config = dict(
    model='image VQ-VAE',
    dataset='Sentinel-2 satellite tiles (TerraMesh)',
    train_examples=72500,
    image_size=64,
    crop_scale_min=0.7,
    horizontal_flip=True,
    bottleneck='vq',
    downsampling_factor=8,
    encoder_arch='vit',
    encoder_norm='layernorm',
    encoder_norm_position='pre',
    encoder_activation='swiglu',
    encoder_mlp_ratio=3,
    encoder_head_dim=64,
    encoder_fused_qkv=True,
    encoder_bias='all',
    encoder_qk_norm=False,
    encoder_parallel_block=False,
    encoder_inner_norm=False,
    encoder_patch_size=[8, 8],
    encoder_conv_stem=False,
    encoder_layers=14,
    encoder_width=160,
    encoder_positions='learned',
    loss='l1',
    latent_channels=8,
    decoder_norm='groupnorm',
    decoder_activation='silu',
    decoder_weight_standardization=True,
    decoder_widths=[32, 64, 96, 128],
    decoder_blocks_per_level=2,
    decoder_block='basic',
    decoder_attention=True,
    decoder_upsampling='nearest_conv',
    codebook_size=512,
    init='kaiming_normal',
    residual_init='none',
    optimizer='soap',
    beta2=0.95,
    lr=0.003,
    beta1=0.95,
    shampoo_beta=0.95,
    eps=1e-08,
    precondition_frequency=32,
    max_precond_dim=1024,
    one_sided=True,
    adamw_lr_other_params=0.0013,
    grad_clip=3.0,
    ema_decay=0.999,
    steps=4100,
    batch_size=64,
    epochs=3.6,
    lr_schedule='wsd',
    decay_fraction=0.4,
    final_lr_fraction=0,
    warmup_steps=80,
    weight_decay=0.1,
    adamw_weight_decay_other_params=0.01,
)
Rows from block 12 of the encoder, named by matrix and row number. Rows with one number belong to one neuron. Each number is 128 + 32 x the weight over the matrix's rms, rounded and kept within 0 to 255. All counts start at 0.
# gate: MLP gate (encoder.blocks.12.mlp.gate.weight, 480x160), inputs 0-159
# fc1: MLP up (encoder.blocks.12.mlp.fc1.weight, 480x160), inputs 0-159
# fc2: MLP down (encoder.blocks.12.mlp.fc2.weight, 160x480, transposed), outputs 0-159
gate.169 [153  91 165 191  63 119  90 112 152 132 192  95 144 121 129  85  95 209 151  79 101 155 186 128 135 136 129 162 130 109 158 104 156 127 129  90  86  83 131  85 143  89 131 179  92 149 126 129  75 124 133 154 119 142  99 134 149 127 146  98 143 107  75 149  87 177 126  81 125 163 103 131 184  88 135 101 127 128 173  51 123 206 137 105 153 128 115  86 134 168  96 147 145 122 200  62 180 176 126 133 166 132 127 121 112 125 137 146 126 179 154 104 153 120  85 157 129 114 145 133  94 106 149 139  68 167 125  27 118 198 103 120 137 164 114 117 159  76 152 106 146 147 129 108 144  80 144 186 189  67 121 176 138  54  93 156 160 127 185 153]
gate.170 [113  65 144  75 129 150 124 150 142 115 165 145 127 117  80 127  95 100 118  93  88  28 126 146  87  62 116 112  65  63 137 103 113 136 157  77  97 185 164 134  95  77 128 157 112 106 156 148 132 132 142 152 106 177 107 138 103 123 175  88 118 102 107  86 137 118 199 124  98 117  99 181  93 129 122 191 166 125 104 132 148 154 133 156 133 109 147  98 140  86 130 142 132 143  93 125 137  66 122 137 113 134 123  67 146  88 144 113 171  78  84 135 165 144 194  91 106 144  94 177 223 200  52 112 222  83 131 152 159 133 205 133 149 145 139 119  92 127 138 129 109 110 101 132 143 162 141 135 111 111 165 122 120 179 133 147 110 153 137 131]
gate.171 [135  93 120 143 120 134 157 118 152 128 131 141 113 105  55  77 118 119  94 159 174 138  88 114 165  77 120 159 166 197  52  65  60 103  59 187 162  46 137  83 160 122  69 178 201 143 189 159  86  93 114 185 107 141 145  79 150 181 133 255 243 126 130 220 151 153 114  78 123 117 120 175 101  94 139 204  52  91 133 147 103 168 172 196 140 140  69  97  91 143 132  70  43 156 138  54  87  92 143  24  90 207  24 132 216  27  32  49 156 182 105  71 150 128 100  44 166 106 161 214 175 135  73 107  93 145 163 124 109 148 103 120  82 180 137 135  81 136 155 187 165 173  70 172 146 140 110 141 144 240  93 159 148 100 154  71 110  89 151 118]
gate.172 [134 139 170 118 140 128  82  91 142 118 141 112 117 148  91 120 139  66 122 151 177  90 134 110 124 171  80 125  75 117  89 122  81 159 101  42 183 139 142 124  88  90 132 161  94 152 131  79 120 119 144  94 110 166 183 123 123  75 135 152 149  96 114 159 142 138 133 148 115 103 114 113 121 154 159 152 110 158  87 148 152 107 114 124 139 102 114 146 117 109 130 159 125  62 106 123 122 160 146 126 123 165  97 127 137  94 147 109 176 140 161 171 172 150 100  95 176 161 112 199 120  78 103 114 157 107  84 113 149 186  98 124  81 139  93 134 123 159 167 146  69 168 143 154  92 154  97 100 130  83 149 119 145 112  58  63 109 126 139 176]
gate.173 [ 91 148 151 101 145 166 142 183 111  79 109 112 110 112 117 124 134 137  84 114 140 148 103 131  54 139 171  87 118 126 121 116 117 162 142 159 184 153 136 116 113 138 127 116 105  85 176 127 143 159 151 113 142 163 136  88 116 198 147 107 158 104 129 101  81  62 156 140 107 183 163 125 150 107 131 149 161 130 140 171 150  72 123 108 155 143 129  89 138 176 168 100 159 103  96 193 130  95  92 120 145 118 145 119 120  97 167 137 122 140 140 176 108  78 144 123 112 135  99 126 125 158 132  83 143 131  97  98 189 139 171 138 126 149  95 145  83 104 124 122 143 127 114 167 112 169 148  97  97  79 134 110 139 179 133  91 156 138 120  94]
gate.174 [198 125 105 186  99 193 113 147 131 102 160 102 127 116 123 131 168  59  79 158 126 134 167 124 136 164 129 149 120 127 193 111 172 118 139  83 143 153 138 138  90 104 183 144 125 103 127 139 150 194 129  88 122 139 160 145 169 138 123 135  94 165 134 127 161 170 164 137 132 122 133 161 145 158 176  88  94 109 153 136  47 154 154 125  95  98 175 117 166 109 100 114  98 125 115 152 155 101 145 160 101  88 150  93  88 132 111  91 101 144 117 100  97  78 193 128 103 138  32  90 145 135 198 100 122 115  91 139 126  95 172 218 122 102 127 150 144 137  79 124 159 155 186 156 108  91 129 101 121  93  61  64 120 180 111 106 151 145  50 157]
gate.175 [ 98 137 139 133  76 162 202 146 111 114 126  46 111 169 120 129  96  93 146 130  98 228  68 149 142 141 125 107 101 153  35 106  92 103 120 103 117  79 104 178 173 129 145 163 122 126 131 153 154 142 120 119 107  81  91 112 123 104 126 199 123  91 149 125 132 103  98 140 136  96 160 157  57 126  84 152 129 199 119 165 182 112 101 147  88 132 137 156 120 150  79 127 171 132  86  68 147 106 104  83 159 149  73 129 130 104 157 171 152 158  61 165 200 118  85  97 178 140 155  98 100 112 120 185  56 147  79 163 120 178  91 125 188 132 126  82 117 108 165 152 109 134 114 119 177 118 134 182 114 142 160 149 133  75 142 118 161 127 119 117]
gate.176 [ 59 189 136  99 186 103 149 187 106 114 104 127 118  94 179 239 111  94 177 103 115  93 154 110 148 110 152 134 100 109 150 137 144 188 166 149 119 175 166  85  90 137 140  59 105  79 144 119 154 172 101 145 113 139 108 100 122  99 148  94 103 106  97  84 113 104  95 123 155 128  66 127  97 178 125 107 163 132 169 141 134 135  86 111 119  90 137 134 152 104 198 149 145 136 132 146 168  90 151 192 108  98 183 109  91 203 208 132  59  38 150  83  90  72 148 158 157 123 113  89 166 144  63 143 186 129 124 195 135  96 152 203 151 154 103  61 181 153 135  79  73 148 157 145  58 149 156  84 126 122 122 155  96 172 152 138 119 180  98 142]
gate.177 [107 152 132  85 178 101 130 103 130 124 129 166 105 110 140 150 116  99 114  99 109 157 112 133 121 110 156 139  89  87 146 136 117 148 153 125 144 125 128 107 127 112 155  72 145 133 167 128 159 116  86 123 152 104 108 157 144 155 184 110 127 107 147 104 130 112 122 155 169 160 160 162  79 140 137 169 136 163 142 122 131 171 171 133 145 121  91 163 145 149 126 126 136 171  89 135 156 117 112 147 119 122 152 151 101 120 134 150 122  70  75 140 133 126 171 173 135 136 162 116 144 152 120 132 148 104 126 140 181 102 139 145 149 180 118 135  86 146 138 103 101 101 119 112 150 124 135 123 158 132 167 124 132 123 136 150 124 106 105 103]
gate.178 [ 95 122 198  79 160  54  77 121 102 169 118 142 164  92 155 179  88  78 141 117 149  53 123 116 177  97 132 131  50 131 126 113 111 135 143 109 122 176 139 188 145 153 162  47 154 114 132 143 144 144 135 118 108 121  95 157 108  91 122  98  75 105  87 156 101  98 115 228 145 140  96 116 102 105 178 102 189 137 113 134  99  99 143 155  77 114 167 183 179 119 219 111 130 117 133  86 166 132  84 145  92 132 125  93 110 156 103 112 124  53 151 173 120 139 133  72 178 136 119 130  70 142 139  99 162 118 116 178 144 139 150 125 112 120 125 117 120 158 101 106  93 178 147 129  97 111 160 116 138 119 138 170 100 198 140  71 106 120 114 116]
gate.179 [118 144 145 135 130 151 118 122 164  82 109 164 127 128  98 102  62 128 133 156 149 144 139 120  85 120 165 137 147 110  96 131 134 190 140 143 187  87 162 153  78 182 103 126 185 104 165  65 150  81 159 160 122 118 143 111 121 165 178 169 179 144 126 126 127 162  81 118 162  87 112 156 138  94 151 192  79 115 129 183 101 148  95 156 100 106  99  97  88  98 107  80  89  90 116  86  99  63 114 103 169 192  87  92 194  93  88 127  73 111 168 102 134 120 151  32 114 118 107 178 216 150 116 113 106 133 136 140 181 167 152 145 121 189 193 168  74  72 125 173 126  85 124 184 176 188 121 169 104 180 144 122 146 124 172 151 133 119 115 146]
gate.180 [107 147 111 155 117 139 154 207 166 135 176 168 132 145 110 157  94  70  57 170 107  68 125 186 185 151  79 155 170 131  74  74 153 102  81 116 103 137  56  99 156 202 136 126 150  61 176  67 110 106 146 152  99 171 108  89 146 141 128 173 177 139 123 161 156 142 119  75  68  80 155 137  87 117  76 143  98 105 142 103 126 146 127 140 113 155  93 154 119 110 135  86 195 140  77  83 127 129 150 136  96 150  57 114 144  96  75 135 160 174 105 125 149 181 114  85 120 119  97 145 170  81 132 142 114 128  69 127 165 141 149 165  64 175 127 202  83 147 145 153 143 166 133 140 104 151 142 160 140 179 126  68 204 131 106  93 154 135 133 133]
gate.181 [ 76 133  80  91 128 142  92 158 162 133 153 188  77 185 128 104  38 126 121 110  78 123 131 117 161 178 123 197 159 108 116 127 133 157 109 161 149 123 117 148 102 179 174  66 102  80 173 118 107 106 138 160 191 120 126 107 134 118 134 116 162 154 147 143 120 112 152 135 146 103 154  93 116 101 101 145 101 123  66 143 111 113 150 129 158 136 100 160 120  76 144 117 183 157 184 116 128 150 166 117  71 128 114 126 121 137 110 131 161 133 123 137 163 112 129  82 158 112 153 132  60 100  83 138 198 168 113 116 127 122 122 134 103 153  93  74 101  70  93 132 155 128 106 136 100 170 153 113  47 198 184 112 122 121 127 162 149 147 102 164]
gate.182 [159 140 133 159 115 191 134 113 134  91  77 171 137 107  52  85  71 109 108 169 153 137  63 118 127 107 129 128 123 114  72 110  96 225 125  99 126 127 158 123 104 117 107 165 132  65 160 134 108 106 144 164  80 193 133 121 177 169 144 125 210  89 113 131 138  99 134  94  94 147  76 134  96 120 129 186 124 126  91 181 127 137 129 147 101 123 138 113  58 133  59  53  90  90 105 158 124  60 120 112 118 155 144 152 165  50 145 124 117 143  86 174 133 141 130  59 103  99 104 121 175 153  64  88 151 173 154 100 153 187 147 143 134 156 112  93  66 184 120 169 103 106 129 137 104 129 109 121 162 138  96 102 113  76  82 108 169 157 119 145]
fc1.169 [108 108 169  42 193  94 136 138 133 119  90 136 107 155 165 147 143  20 107 161 124 125 150 163 105  93 155  90 117 117 129 131 108 146 134 120 166 149 137 105 115 142 131  30 157 153 138 100 136 178 103 150 121 107  83 127 110 118 124 107  54 165  93 112 165  86 131 201 197  99 196 155  78 152 201 137 131 108 118 191  93 122 188 123 108 159 175  95 183 132 146 115 131 147 118 164 127 134  70 105 103 106 105  83 140 129 144 124 107  69 144 139 146 143 255 128  91 143 106 133 180 205  52 100 227  79 122 201 237  71 160 178 126 103 115 150  91 221 101 110 131 144 155 126 106 175 106 101 127 151 170 135  75 159 138 147 111 176 100  81]
fc1.170 [ 80 135 125 143 120 118 124 133 127 101 128 154 145  72 153 141 128 114  97 147 145  86 132  76 134 179 119 150 177 147 128 158 150 149 165 130 114 144 128 165 111 139 164 110 198 181  32 120 162 103 121 123 183 145 147 140 100 144 134 141 169 184 121 132 144 148 113  92 147 139  82  97 122 111 130  74 137 134 168 127 129  87 121  73 112 128 153 141 135 144 176 122 115 112 131 170  56 198 129 161 147  91 150 111  90 146 142 129 194 175 134 125 134  84  74 147 148 104 183 108 120 113 179 149  86 147 180 109  96 158  70 124  71 127 191  89 150  68 144  86 116 128 133 142 151 136 114 155 126 130  99 165 120 101 130 105 143 105 169 160]
fc1.171 [ 94 131  94 109 120  95 119 140 196 150  85 121 134 169 104 196  93 114  64 167 166  88 152 139 161 109 102 116 155  84  15 115 103 140  48 123 115 139  85 112 126 119 190 117 169 126 198 101 107 133 101 110 140 145  85 126 115 137  99 112 181 156 121 194 175 117 166  78 103  63 201 120 137  75 183 183  75 135 140 103 160 165 130 107 172 145 109 114 129 103  57  76 205 128 110  99 182  97  69  91  49 184  54  68 116  81  93 136 170  72 112  78 107 147 117  87  37 130  88 139 128  68 151 168 110 144  71 135 187 167 153 109 134 129  99 170  72 157  94 154 150 212  91 154  92 110  85 194 105 109 108 121 146 121  82  56  87 134 154 103]
fc1.172 [117 158 128 188  84  83 119 190  63 113 117  76 166 135 163 148 170 175 119  92 156 123 160 133 118  88 162  93 119 161 120 150 146 115 139 162 115 141  91 121 127 152  77 135 137 123 140 140 119 167 121 142 134  68 119 142 138 126 148 115  86 116 122 103 136 145 142 132 106 178 148 149 135 150 130  95 143 101 136 123 117 119 145 134 158 132 203 138 138 108 120 140 134 148 162 107 160 133 136 176 106 143 135  93  60 162 121 107  98  47 130  66 108  94 151 167 110 136 119  98 158 151 151 124  73 179 148 113  64  84 154 107 150 114 137 104 180 131 141  93 120  65 167  91  69 132 122 134 146 140 142 182 145 148 163 125 111 133 120 127]
fc1.173 [ 67 156 129 110 169 174  84 135 114 105 110 163 133 119 181  94 114 156 138 132  69 147 132  90 152  87 141 124 127 157  98 137 115 142 137 166 139  86 140 138 134 130  89 107  79 156 146 102 136 158 127 107 147 140 139 179 140 123  89 149 150 164 165 147 101  90 160 159  95 121 156 118 130 150 207 149  59 125  81 106 166 113 127 100 132 123 137 131 171 145 123 107 139 147 117 166 144 103  79 105 147 128 152 149 125 106 156 116 116 134 120 154 153  93 168 129  88 149 123 137 175 135 131 159 121  39  98 136 164 130 142 121  88 119  92 101 123 105 148 114 160 101  98 132 154 130  68 135  97 133 145  82 171 131  88 174 104 114 112 139]
fc1.174 [111 133 162 107 168 160 137 147 126 132 112 138 112 135 170 149 166 131 174 148 167 108 142  94  97  69 125  63  85 111  73 153 150 138 127 148 117 162 232 160 124 158 160 134 106 143 105  89 126 170 162 140 115 125  86 102  88 163  78 127 170 118  22  92 147 161 114  69 151 125 105 165  92 132 196 176 143 103  98 158 110 185 130 160 153 139 156 101  94 136 118  96  67  82 162 141 155 118 144 111 132 153 100  77 124 135  91 117 141 146 149 114  97  97  93 104  96 139 148 156 131 101  91 117 162 118 113 189 177 127 172 152 151 150 121 137 103 137 175 115 123 149  91 146 128 169 132  79 105 128 139 130  87 203  64 127 156 149 102 140]
fc1.175 [ 92  91 187  95 130 116  72 131 116 151 160 101 165  97 167 181 119 110 132 127 104 163 149 144 138 143  91 111 114 120 177 163 199 120  97 142  61 100 161 165 181  89  64 223 148 140 104 124 150 102  72 107 102 148 137 122 107 113  91 102 128 147 131 133  98 149 118 168 154  75  96 130 211 178  97  49 242 115 163  59 129 131  94 106 146 108 109 182 135 151 155 193 138 159 170 125  83 114 204 183 148 127 155 140  71 155 146 176 127  86 178  76 109 118  74 217 171 127 188  74 123  94 143 115 127 157 113  79  93  82 117 204  76 121 144 104 195 113  80  86 208 138 151  84 135 158 158 143 182 113  74 158 131  97 152 103 131  94 128 103]
fc1.176 [115 152 127  74 163 111 126  89 156 124 136  95 126 101 115 141  93 134 198 113 113 140 108  99 100  72 146  92  86 116 145 107 126 209 136 128 128 111 186 157  87 110 195 121 150 118  90 138 128 173 131  64  86  83 151 149 112 161 182 114 100 123 139 140 122 115 132 172 130 178 122 163 126 134 127 164 128 148 170 154 119 113  95 137 102 128 153 152 104 197 109 125  89 125 149  80 113 103  44 110 157  67 112  92 173 104 138  59  75 115 142 138 118 116 148  94 116 157 105 171 153 162 104 122 154 113 116 118 142 103 122 134 158 164 187 190  99 102 163  69 130 111 111 179 148 115 168 130 125 101 115  83 142 155 136 107 134 150 109 154]
fc1.177 [121  99 149 113  92  98 167 100 119 105 121 156  91 158 112 144 174 138 134 135 166 139 129 120 130 156 107 145 116  96 139 126 153 129 149 166 111 187 118 139 138 169 147 139 144 118 129 131  99 118 130 119 100 188 147 127 101 103  72 104 116 138 139 133 107 165 141 113  97 134 138 103 107 129 139 145 134 144 115 133 107 118  77 117 129 121 112 139 124 118 139 103  94 106 137 139 124 133 135 117 140 147 115 138 173 113 125  92 122 102 131 122 127 159  98 111 113 133 142 152 148 148 138 117 162 127 149 139 143 126 125 124 125 126 156 124  96 126 112 152 119 133 136 112 133 104 131 129  91 133 116 129 146 160 115 123 123 125  97 146]
fc1.178 [107 139  90  68 124 188 120 130 113 110 165 127 116 151 122  95 142  94  94 133 101 105 163 123  98 127 115 118 107 137 179 115  60 157 116 119  87  99 177 135  99 146 142 163 147  91 138 119  93 119 102 107 124  74 136  96 102 146  58 132 123 182 148  89 166 125 109 141 118 103 159 136 107 178 115 126 141 117 107 139 130 111 137 168 118 131 156 104 158  92  93 107 170 106  93 126 109 113 203 123 122 139 134 158 109 125 159 110 127 152 116  90  65 111 159 123 160 128 142 119 181 116  67 159  84 142  99  90 159  97  92 153 132 109 144 142 163 212  97 159 129 160 125 154 152 186 121  58  85 138 155  79 112  93 165 122 122 144 137 171]
fc1.179 [173 145 122 138 110 170 151 126  95 129  94 124 149 136  98  31 165 133 100 110  99 100 109 111 113 113 110 146  83 150  88 161 108 178 161 117 114 117 138 149  90 112 100 166 108 171  69 175 114 182 137  74 112 112 165 152 106 106 129 148 106 127  99 145 141 152 141 118 131 148 154 119 128 185 133 121 161 122 125  86 107 131 152 169 159 111 144 135 120 165 180 147  68 135 167 116  72 103 143 167 119  93 140 147 141 156 181  96  83 175  91 146 130 134 120 181  92 138 106 140 103 161 156 186 153 113 199  94 125  74 150 110 183  79 121  92 159 102 118  95 111  67  95 177 147  92 144  62 112 143 107  90  91 156 139 194 140 129 142 163]
fc1.180 [ 88 136 100 163 115  72  97 134 118 173 156 110 139 101 181 170 132 128 122  42 108 176 201 121 100  94  76 118 146 102 141 126 175 109 124 155 122 171 105 108  92 119 138 101 101 134 106 139 172 152 149 123 115 167  86 140  62 114 112  89  66 167 138  80  58 105 108 203 125 182 134 121 129 140 127  68 222 135 155 133 111 102 129 107 133 137 181 133 197 112 175 216 188 191  94 148 120 171  82 194 164 111 156 131  52 225 155 179 106 109 121 107 114 109 136 211 100 140 135  72  87  62 117 173 143  97  85 120  67 144 177 210 109  74  78  83 154 117 131 113 127 130 152 104  44 150 166 173 122  80 160  80  62 193 126 149 101 117 111 173]
fc1.181 [187 183 173 150 119 145 187 141  91 144 124 101 197  73  84 144 134 141 130 137  90 164 155 140 129  39  88 152 117  96 122 137  93 201 108 153  75 181 174 108 154 137 133 149 138 104 127 111 130 149 139 103  53 136 153 164 110 114 134 111  90 127 139 144 155 119 102  99  64 134 111 155 153 190 142 136 149 143 181 101 146  65 131 175 123 126 168 137 148 104 106 157 210 143 101 115 109 104 104 120 141 152 116 165 123 124 165 120  73 117 167  98 119 176 143 117 134 135 110 125 198 111 122 108  85  86 108 109 130 151 159 157  99 132 133  99 118 118 115 160 145 157  77 181 126 101 120 156 128 104 161 107 158 152  79 127 107 158 129 116]
fc1.182 [119 164 117 157 147  88 194 138 125  95  66 113 106 145 122 155  85 181  97 133 170 101 103 209 106 109  88  96 172 124   4 158 155 126  57 143 127  50 112 102 152 145 113 130 157  96 194 112 108 183  83  65 117 141  67 171 149 159 223 105 142  64 144 132  78  77 143 158 100 113 205 106 126  84 118 136 115 155  83 162 215 126 116 105 149 167 174 135 124  89  90 123 214 124 128 136 161 133 134 104  59 171  92 144 134  90 132 130 163 187 106 172 152 162  94  95  83 177 138  95 157 126 128 143 143 187  94 144 216 167 158  84  79  51 172 141  89 121 131 141 175 119 161 129 110  90 154 167 169 178 141 101 120 100 125 111 145 123 175 113]
fc2.169 [110 135 105 223 108 148 133 139 154 160 167 129 137 105 120  90  76 144 156  85 104 144 101 138  98  85 144 118 124 141 142  98 131 105 159 182 141 126 127  79 108  95 122 180 111 104 141 171 140 130 155 128 145 130 130 101 147 138  81 165 111  89 100 118 111 105 160 135  94 158 127 142 125 110 102 168 100 141 142 119 115 116 163 147 120 172 149 132 116 171 125 103 128 110 122 159 143 113 166  96 133 106 137  99 107 144 136  88 125 183 120 121  99 142 134 148 144 143 145 104 117 172 107 108  81 116 146 134 146 182 131 121 127 161 158  96  68 173 169  84  59 153  92 183 149 123  57 238 112  83  72 113 182 138 144 202 189 129 119 139]
fc2.170 [109 125 177 129 151 163 190 164  52 154 164 143 116 119 103 133 155 136 173  62  60  88 128 158 150 135 142 102 138  77 172 141 183 157 136 134  97 137 142  79 152  62 124 123  76 180 124 171 150 125 143 124 163 167 118 131 150 154 146 117 119  93 174 128 123 109 119 116 132 135 149 152  92 109 161 124 120 102 113 100 144 161 130 144 122 120 117 150 130 124  79 133 128 126 135 109  71 142  97  96 164 124 174 158  98 176  58 137 181 119 137 121 150 157 138 101 101  98 156 123 163 109  88  82 109 129 121 207 135 174 138 118 108 141  83 113 142 131 190 117 120  90 138 119 148 146 171  78 125 111 153 141 109 183 131 114 100 158 100  99]
fc2.171 [159 117 169 128 142 133  92 112  91 139 114 113 108  62 149 126 152  93  71  72 149 103  84 141 150 144 138 142  75 200 172 106 116 166 168 255 168 153 201 155 140 140 225 152 125  85 161 115 100 115 174 206  47 101 111  65 139 136 182 141 137 100 108 111 123  72 137 139 127  74 126 105 125 120  43 153 133 159 129 119  92  70 178 159 121 151 178 160 122 172 101 141  97  70 107 128 113 157 141 134  98 139 103 111 129  48 173  66 146 170  94 162 121 159 103 143 141  72 190 173 108 255  55   0 154 133 128 131 143 121 161 158 178 160 167   0 149  61 114 115  82 200  89  44 173 138 110  63  58 121  54 151 113  79 121 121 202 139 137 149]
fc2.172 [ 99 123 108 109 225 205 128 108  95 151 151 143 107 134 122 125 168 111 142  68 138  86 124  98 108 191 118 126 110 119  95 152 182 111 125 110 126 140 107  89  81  68  99 180 102 176 129 116 132 134 150  97  91 186 133 153 151 100 168 135 200 124 132 161  72 133 177 138 129 104  89 147 168 148 113 120 166 167 134 155 104 137 100 113 135 133 153 144 122 114 129 114 139 140 110 118 114 115  83  95 129 161 131 151 143 133 113 145 157 162 101 115 148 110  86 143 152 157  94  95 115  15 114 128 161  68 150 154 132 150 144  95 127 151 136 153 115 181 165 144 135 114 139 166 126 101 147 124 110 104 159 129  55 137  90 120 128 110 147 180]
fc2.173 [124 112 161 112 143 127  90 156 104 137 160 173 153 100 158 128 144 101 126 148 146 143 145 130 121 119 103 139  81 153 108 143 103  96 108 127 111 177  79 132 129 131 132 142 175 100 116 124 149 116 112 142 129 136 126 137  92 133  85  99 112 191 146 137 179 147  69 177 150  76 121 108 110 103 108 123 128 188 121 122 152  97  91 142 128 163 105 106 151 163 130  88 130  88 141  82 163 181 130 180  79 144 101 105  80 160 130 132 106 131 124 120 161 129 133 109 139 128  88 110 143  78 131 164 162 117 126 135 124 115 114 120  62 128 118 100 149  80 140 119 127 124 134 178 130 151 166 115 102 144 143 120 134  80 125 134 164  92 107 162]
fc2.174 [131 121 206 175 129 178 174 162  98 137 156 190 112 145 171 114 164 112 106  86 111 183 175  95 109 174 156 160 165 138 112 132  95 206 135 129 167 122 132 137 100 130 199 146  93 115  92 128 147 173  88 100 143 126 119 118 133  98 149  65 128  91 152 130 156 155 170 140 107 169 112 129 155 177  83 141 152 151 133 129 115 116 121  81 126  95 142 150 136 155 104 156 167 127  90 117 152 101 129 105 117 129 143 144 148  94 152 172  74  92 113 119 120  50  83 114 148 209  68  93 154  41 173 169 105 124 120 144 105 177 145 130 148  49 175 132  64  96 116 112 135 152 130 136  95 142 185  99 142 152 170 107  96 151  93  64 163 141  96 146]
fc2.175 [ 99 173 145 104 133 109 129 149  88 123 147 123 120 105 129  88 135 119 142 156 150 177 175  76 130 155 177 134 127 144  45 182  99  78 101  52 168  71 113  87 121 153 110 138 127 201  73 120 135 161  70  77 159  93 128 134 108 110 116 175  94 108 154 133 161 177  97  95 143 211 212  89 113 168 125 152 110 133  96 122 160 122 109 146 136 183 110 102 135  96 114 146 123 121  93  21 136 164  79  77 128 131 142 204 146 146  87 128 125  99 141 110 175 125 216  70  98 183 114 147 123  45 142 177  94 134 110 125 118 142 157 104  45 126  63 215 119  97 190 135 133 111 119 180  55 127 158 113 180 171 209 133 111 202  92 115 102  85  97 129]
fc2.176 [146 127 182 116 148 108 133 136  80 171 104  68 122 180  98 187 196  63 113  89 164 127 165 192 123  94 129 135 148 124  51 137  98  68  95 155 161 167 108 138 148 151 147 192 128 138 139  71  96 142 137 224 104  82 134  98 109 120 176 181 128 134 110 175 109 180 163 131 155 126 124 152 154 146 103  78  95 151  84  86 164 110 148 149 101 147 175 157 169  95 149 113 107 185 147 121 172 156 136 142  43 156 108 146  92  60  82 139 161 125 114 141 136  66 120 152 133 117 156 195  82 127  56  98 137 121 106  90 121 113 161 157  74 134  88 137 150  83 201  94 106 165 128 103 106 141 110 134  84 178 159 128 128  81 137  81 163 135  61 137]
fc2.177 [ 95 124 101 147 170 131 122  94  96 152  79 104  81 100 100 108  91 145 121 149 135 149 135  62 112 150  94 127 104  92 148 129 151 141 124 119 125 156 116  99 108 144 113 152 126 170 123 118 140 126 115  62 137 116 176 144 109 138  90  94 135  92 154 131 126 114 128 136  85  72 141 110 132 139 116 127 133 161 164  98 128 167 165 136 142 145 145  85 137 119 154 112 154 115 105 133 156 151 142 136 106 105 133 110 125 123 137 113 159 172 220 136 145 123 128 142  96 120 119 114  99  47 113 109  95 119 104 124 106 142 144  71 120 151 150 122 109 182 153 121 104 136 118 135 112 152 125 152 135 123 122 134 124 102 106 111 160 117 111 121]
fc2.178 [120 128 111 153 130 174 100 150 128 148 167 163 102 137 115 143  86 157 103 121 102 104 130 143 118  84  81 125 116 181 154 110 108 152 116  91 148 150  97 174 122 163 183 113 107  41 179 161  75 140 111  67 130 131 114 128 158  90 117  73  69 135 124 127 123  95 147 146 191 146 163 128 118 177 126 146 169 146 126 116 135 139 132  84 129 132 104 117 150 137 108 123 150 101 114  99 120 118 161 130 139 105 151 143 147 121 179 155  74 114 139 159  65 160 107 125 155 138 135 142 167 173 165 150  84 120  97 134 172 146 121 107 161  77 152 151 154 191 137 179 116 164 129 109 147  97 163  73 181 132 137 132  90 134 155  94 177 147  90 128]
fc2.179 [132 146 127 125  63 140 129 142 162 139 150 132 139 156 106 151 115 160 183 152 164 147 115 134 170 117  94 116 189 147 105 193 181 131 135   9 114 131 106 152 137 154 111  94  97 199 150 161 130  88 143  77 189 151 148 134 166 117 111 140 123 156 160 107 117 119  97 155 137 183 100 106 132 148 167 104 118  92  88 156  89 164  59 142 134 106 114 124 172  98 139  25 173 118 162 118 114 111  96 110 185 121 165 150 114 161 123 129 141 123 130 116 101 131 126 136 143 143  87 122 103   0 119 223 153 129 128 132 143 128  89 162 101  97  91 255 140 124 126 149 154  46 139 202  90 120  92  64 124 151 219 158 133 166 128 118  92 152 118 119]
fc2.180 [ 89 101  97 128  96 158 178  90 224 103 149 193 158 170 107 112  95 149 207 171 102 136 139  99 134 163 162 151 132  95 122 103 141 108 158   2  85 113 109 114  90 151  87  68 100 144  92 152  95 162  84  32 193 158 142 187 152 144  89  52 152  77 141  98 165 144 116 104 143 131  62 199 117 126 175 130 139 110  99 162 177 173 104 109  88  79 100 130 129 145 123 127 168 123 182 145 114 107 114 138 137  80 143 100 117 187 123 184 129  80 184 128 132 120  89 100 121 189  74  52 177  17 166 210 121 105 121 126 114 146  94  59 104 135  89 201  86 154 131  95 137  67 131 171 159 137 146 175 157 113 137 152  86 172 126 171  72 119  66 162]
fc2.181 [111  73  84 101 120 128 157 116  80 166 166 149 135 181  55 104  89 102 165 147 111  89 163  69 143 191  79 123 163 126 151 184 117 155 135  95  47 120 105 123 154 152 114  80 119 128 164 122 103 150 100  82 187 136 108 180 118 157 127 105 106 140 158 144 194 144 122  85 144  84 137 104 163 157 115 117 132 102  90 127 158 101 149 113 136 121  87 135 110 117 106 122 167 136 136 150 107 131 149 145  45 146 160 149 105 177 143 157 151 155 178 111 103 144 158  83 114 125 152  86 137  29  93  24 107 105 134 153 120 121 150 115 121 158  85 103 133 148 106 140 181 160 151 108 118 137 183 178 128 119 141 144  92 155 118 109  85 139 123 140]
fc2.182 [152  77 118 120 166 149  69 108 108 123 159 171 109 136  94 133  98 103 115  96 132 164  85 105  99 183  93 219 119 172 191 177 122 134 133 232 165 158 196 117 123  98 207  86 134  99  93 153 118  95 123 159 129 101 150  99  90 124 107 115 115 204 168 157 134  89  95 115 128  38 141  79 126 134 141 132 129 144 152  66  87 102 172 168 157 170  93 112 135 163 143 162  89 114  84  78 157 163 126  84 128 159 124 161 142  67 121 109  44 146 167 136 132 186  56 121 161  57  99 192 135 174 170  97 118  84  78 125  71 103 121 101 165 185  89  76 172 134  55 131 127 152  77 111 127 144 121  68  19 124 162 148 119 132  76 116 165 109 116 140]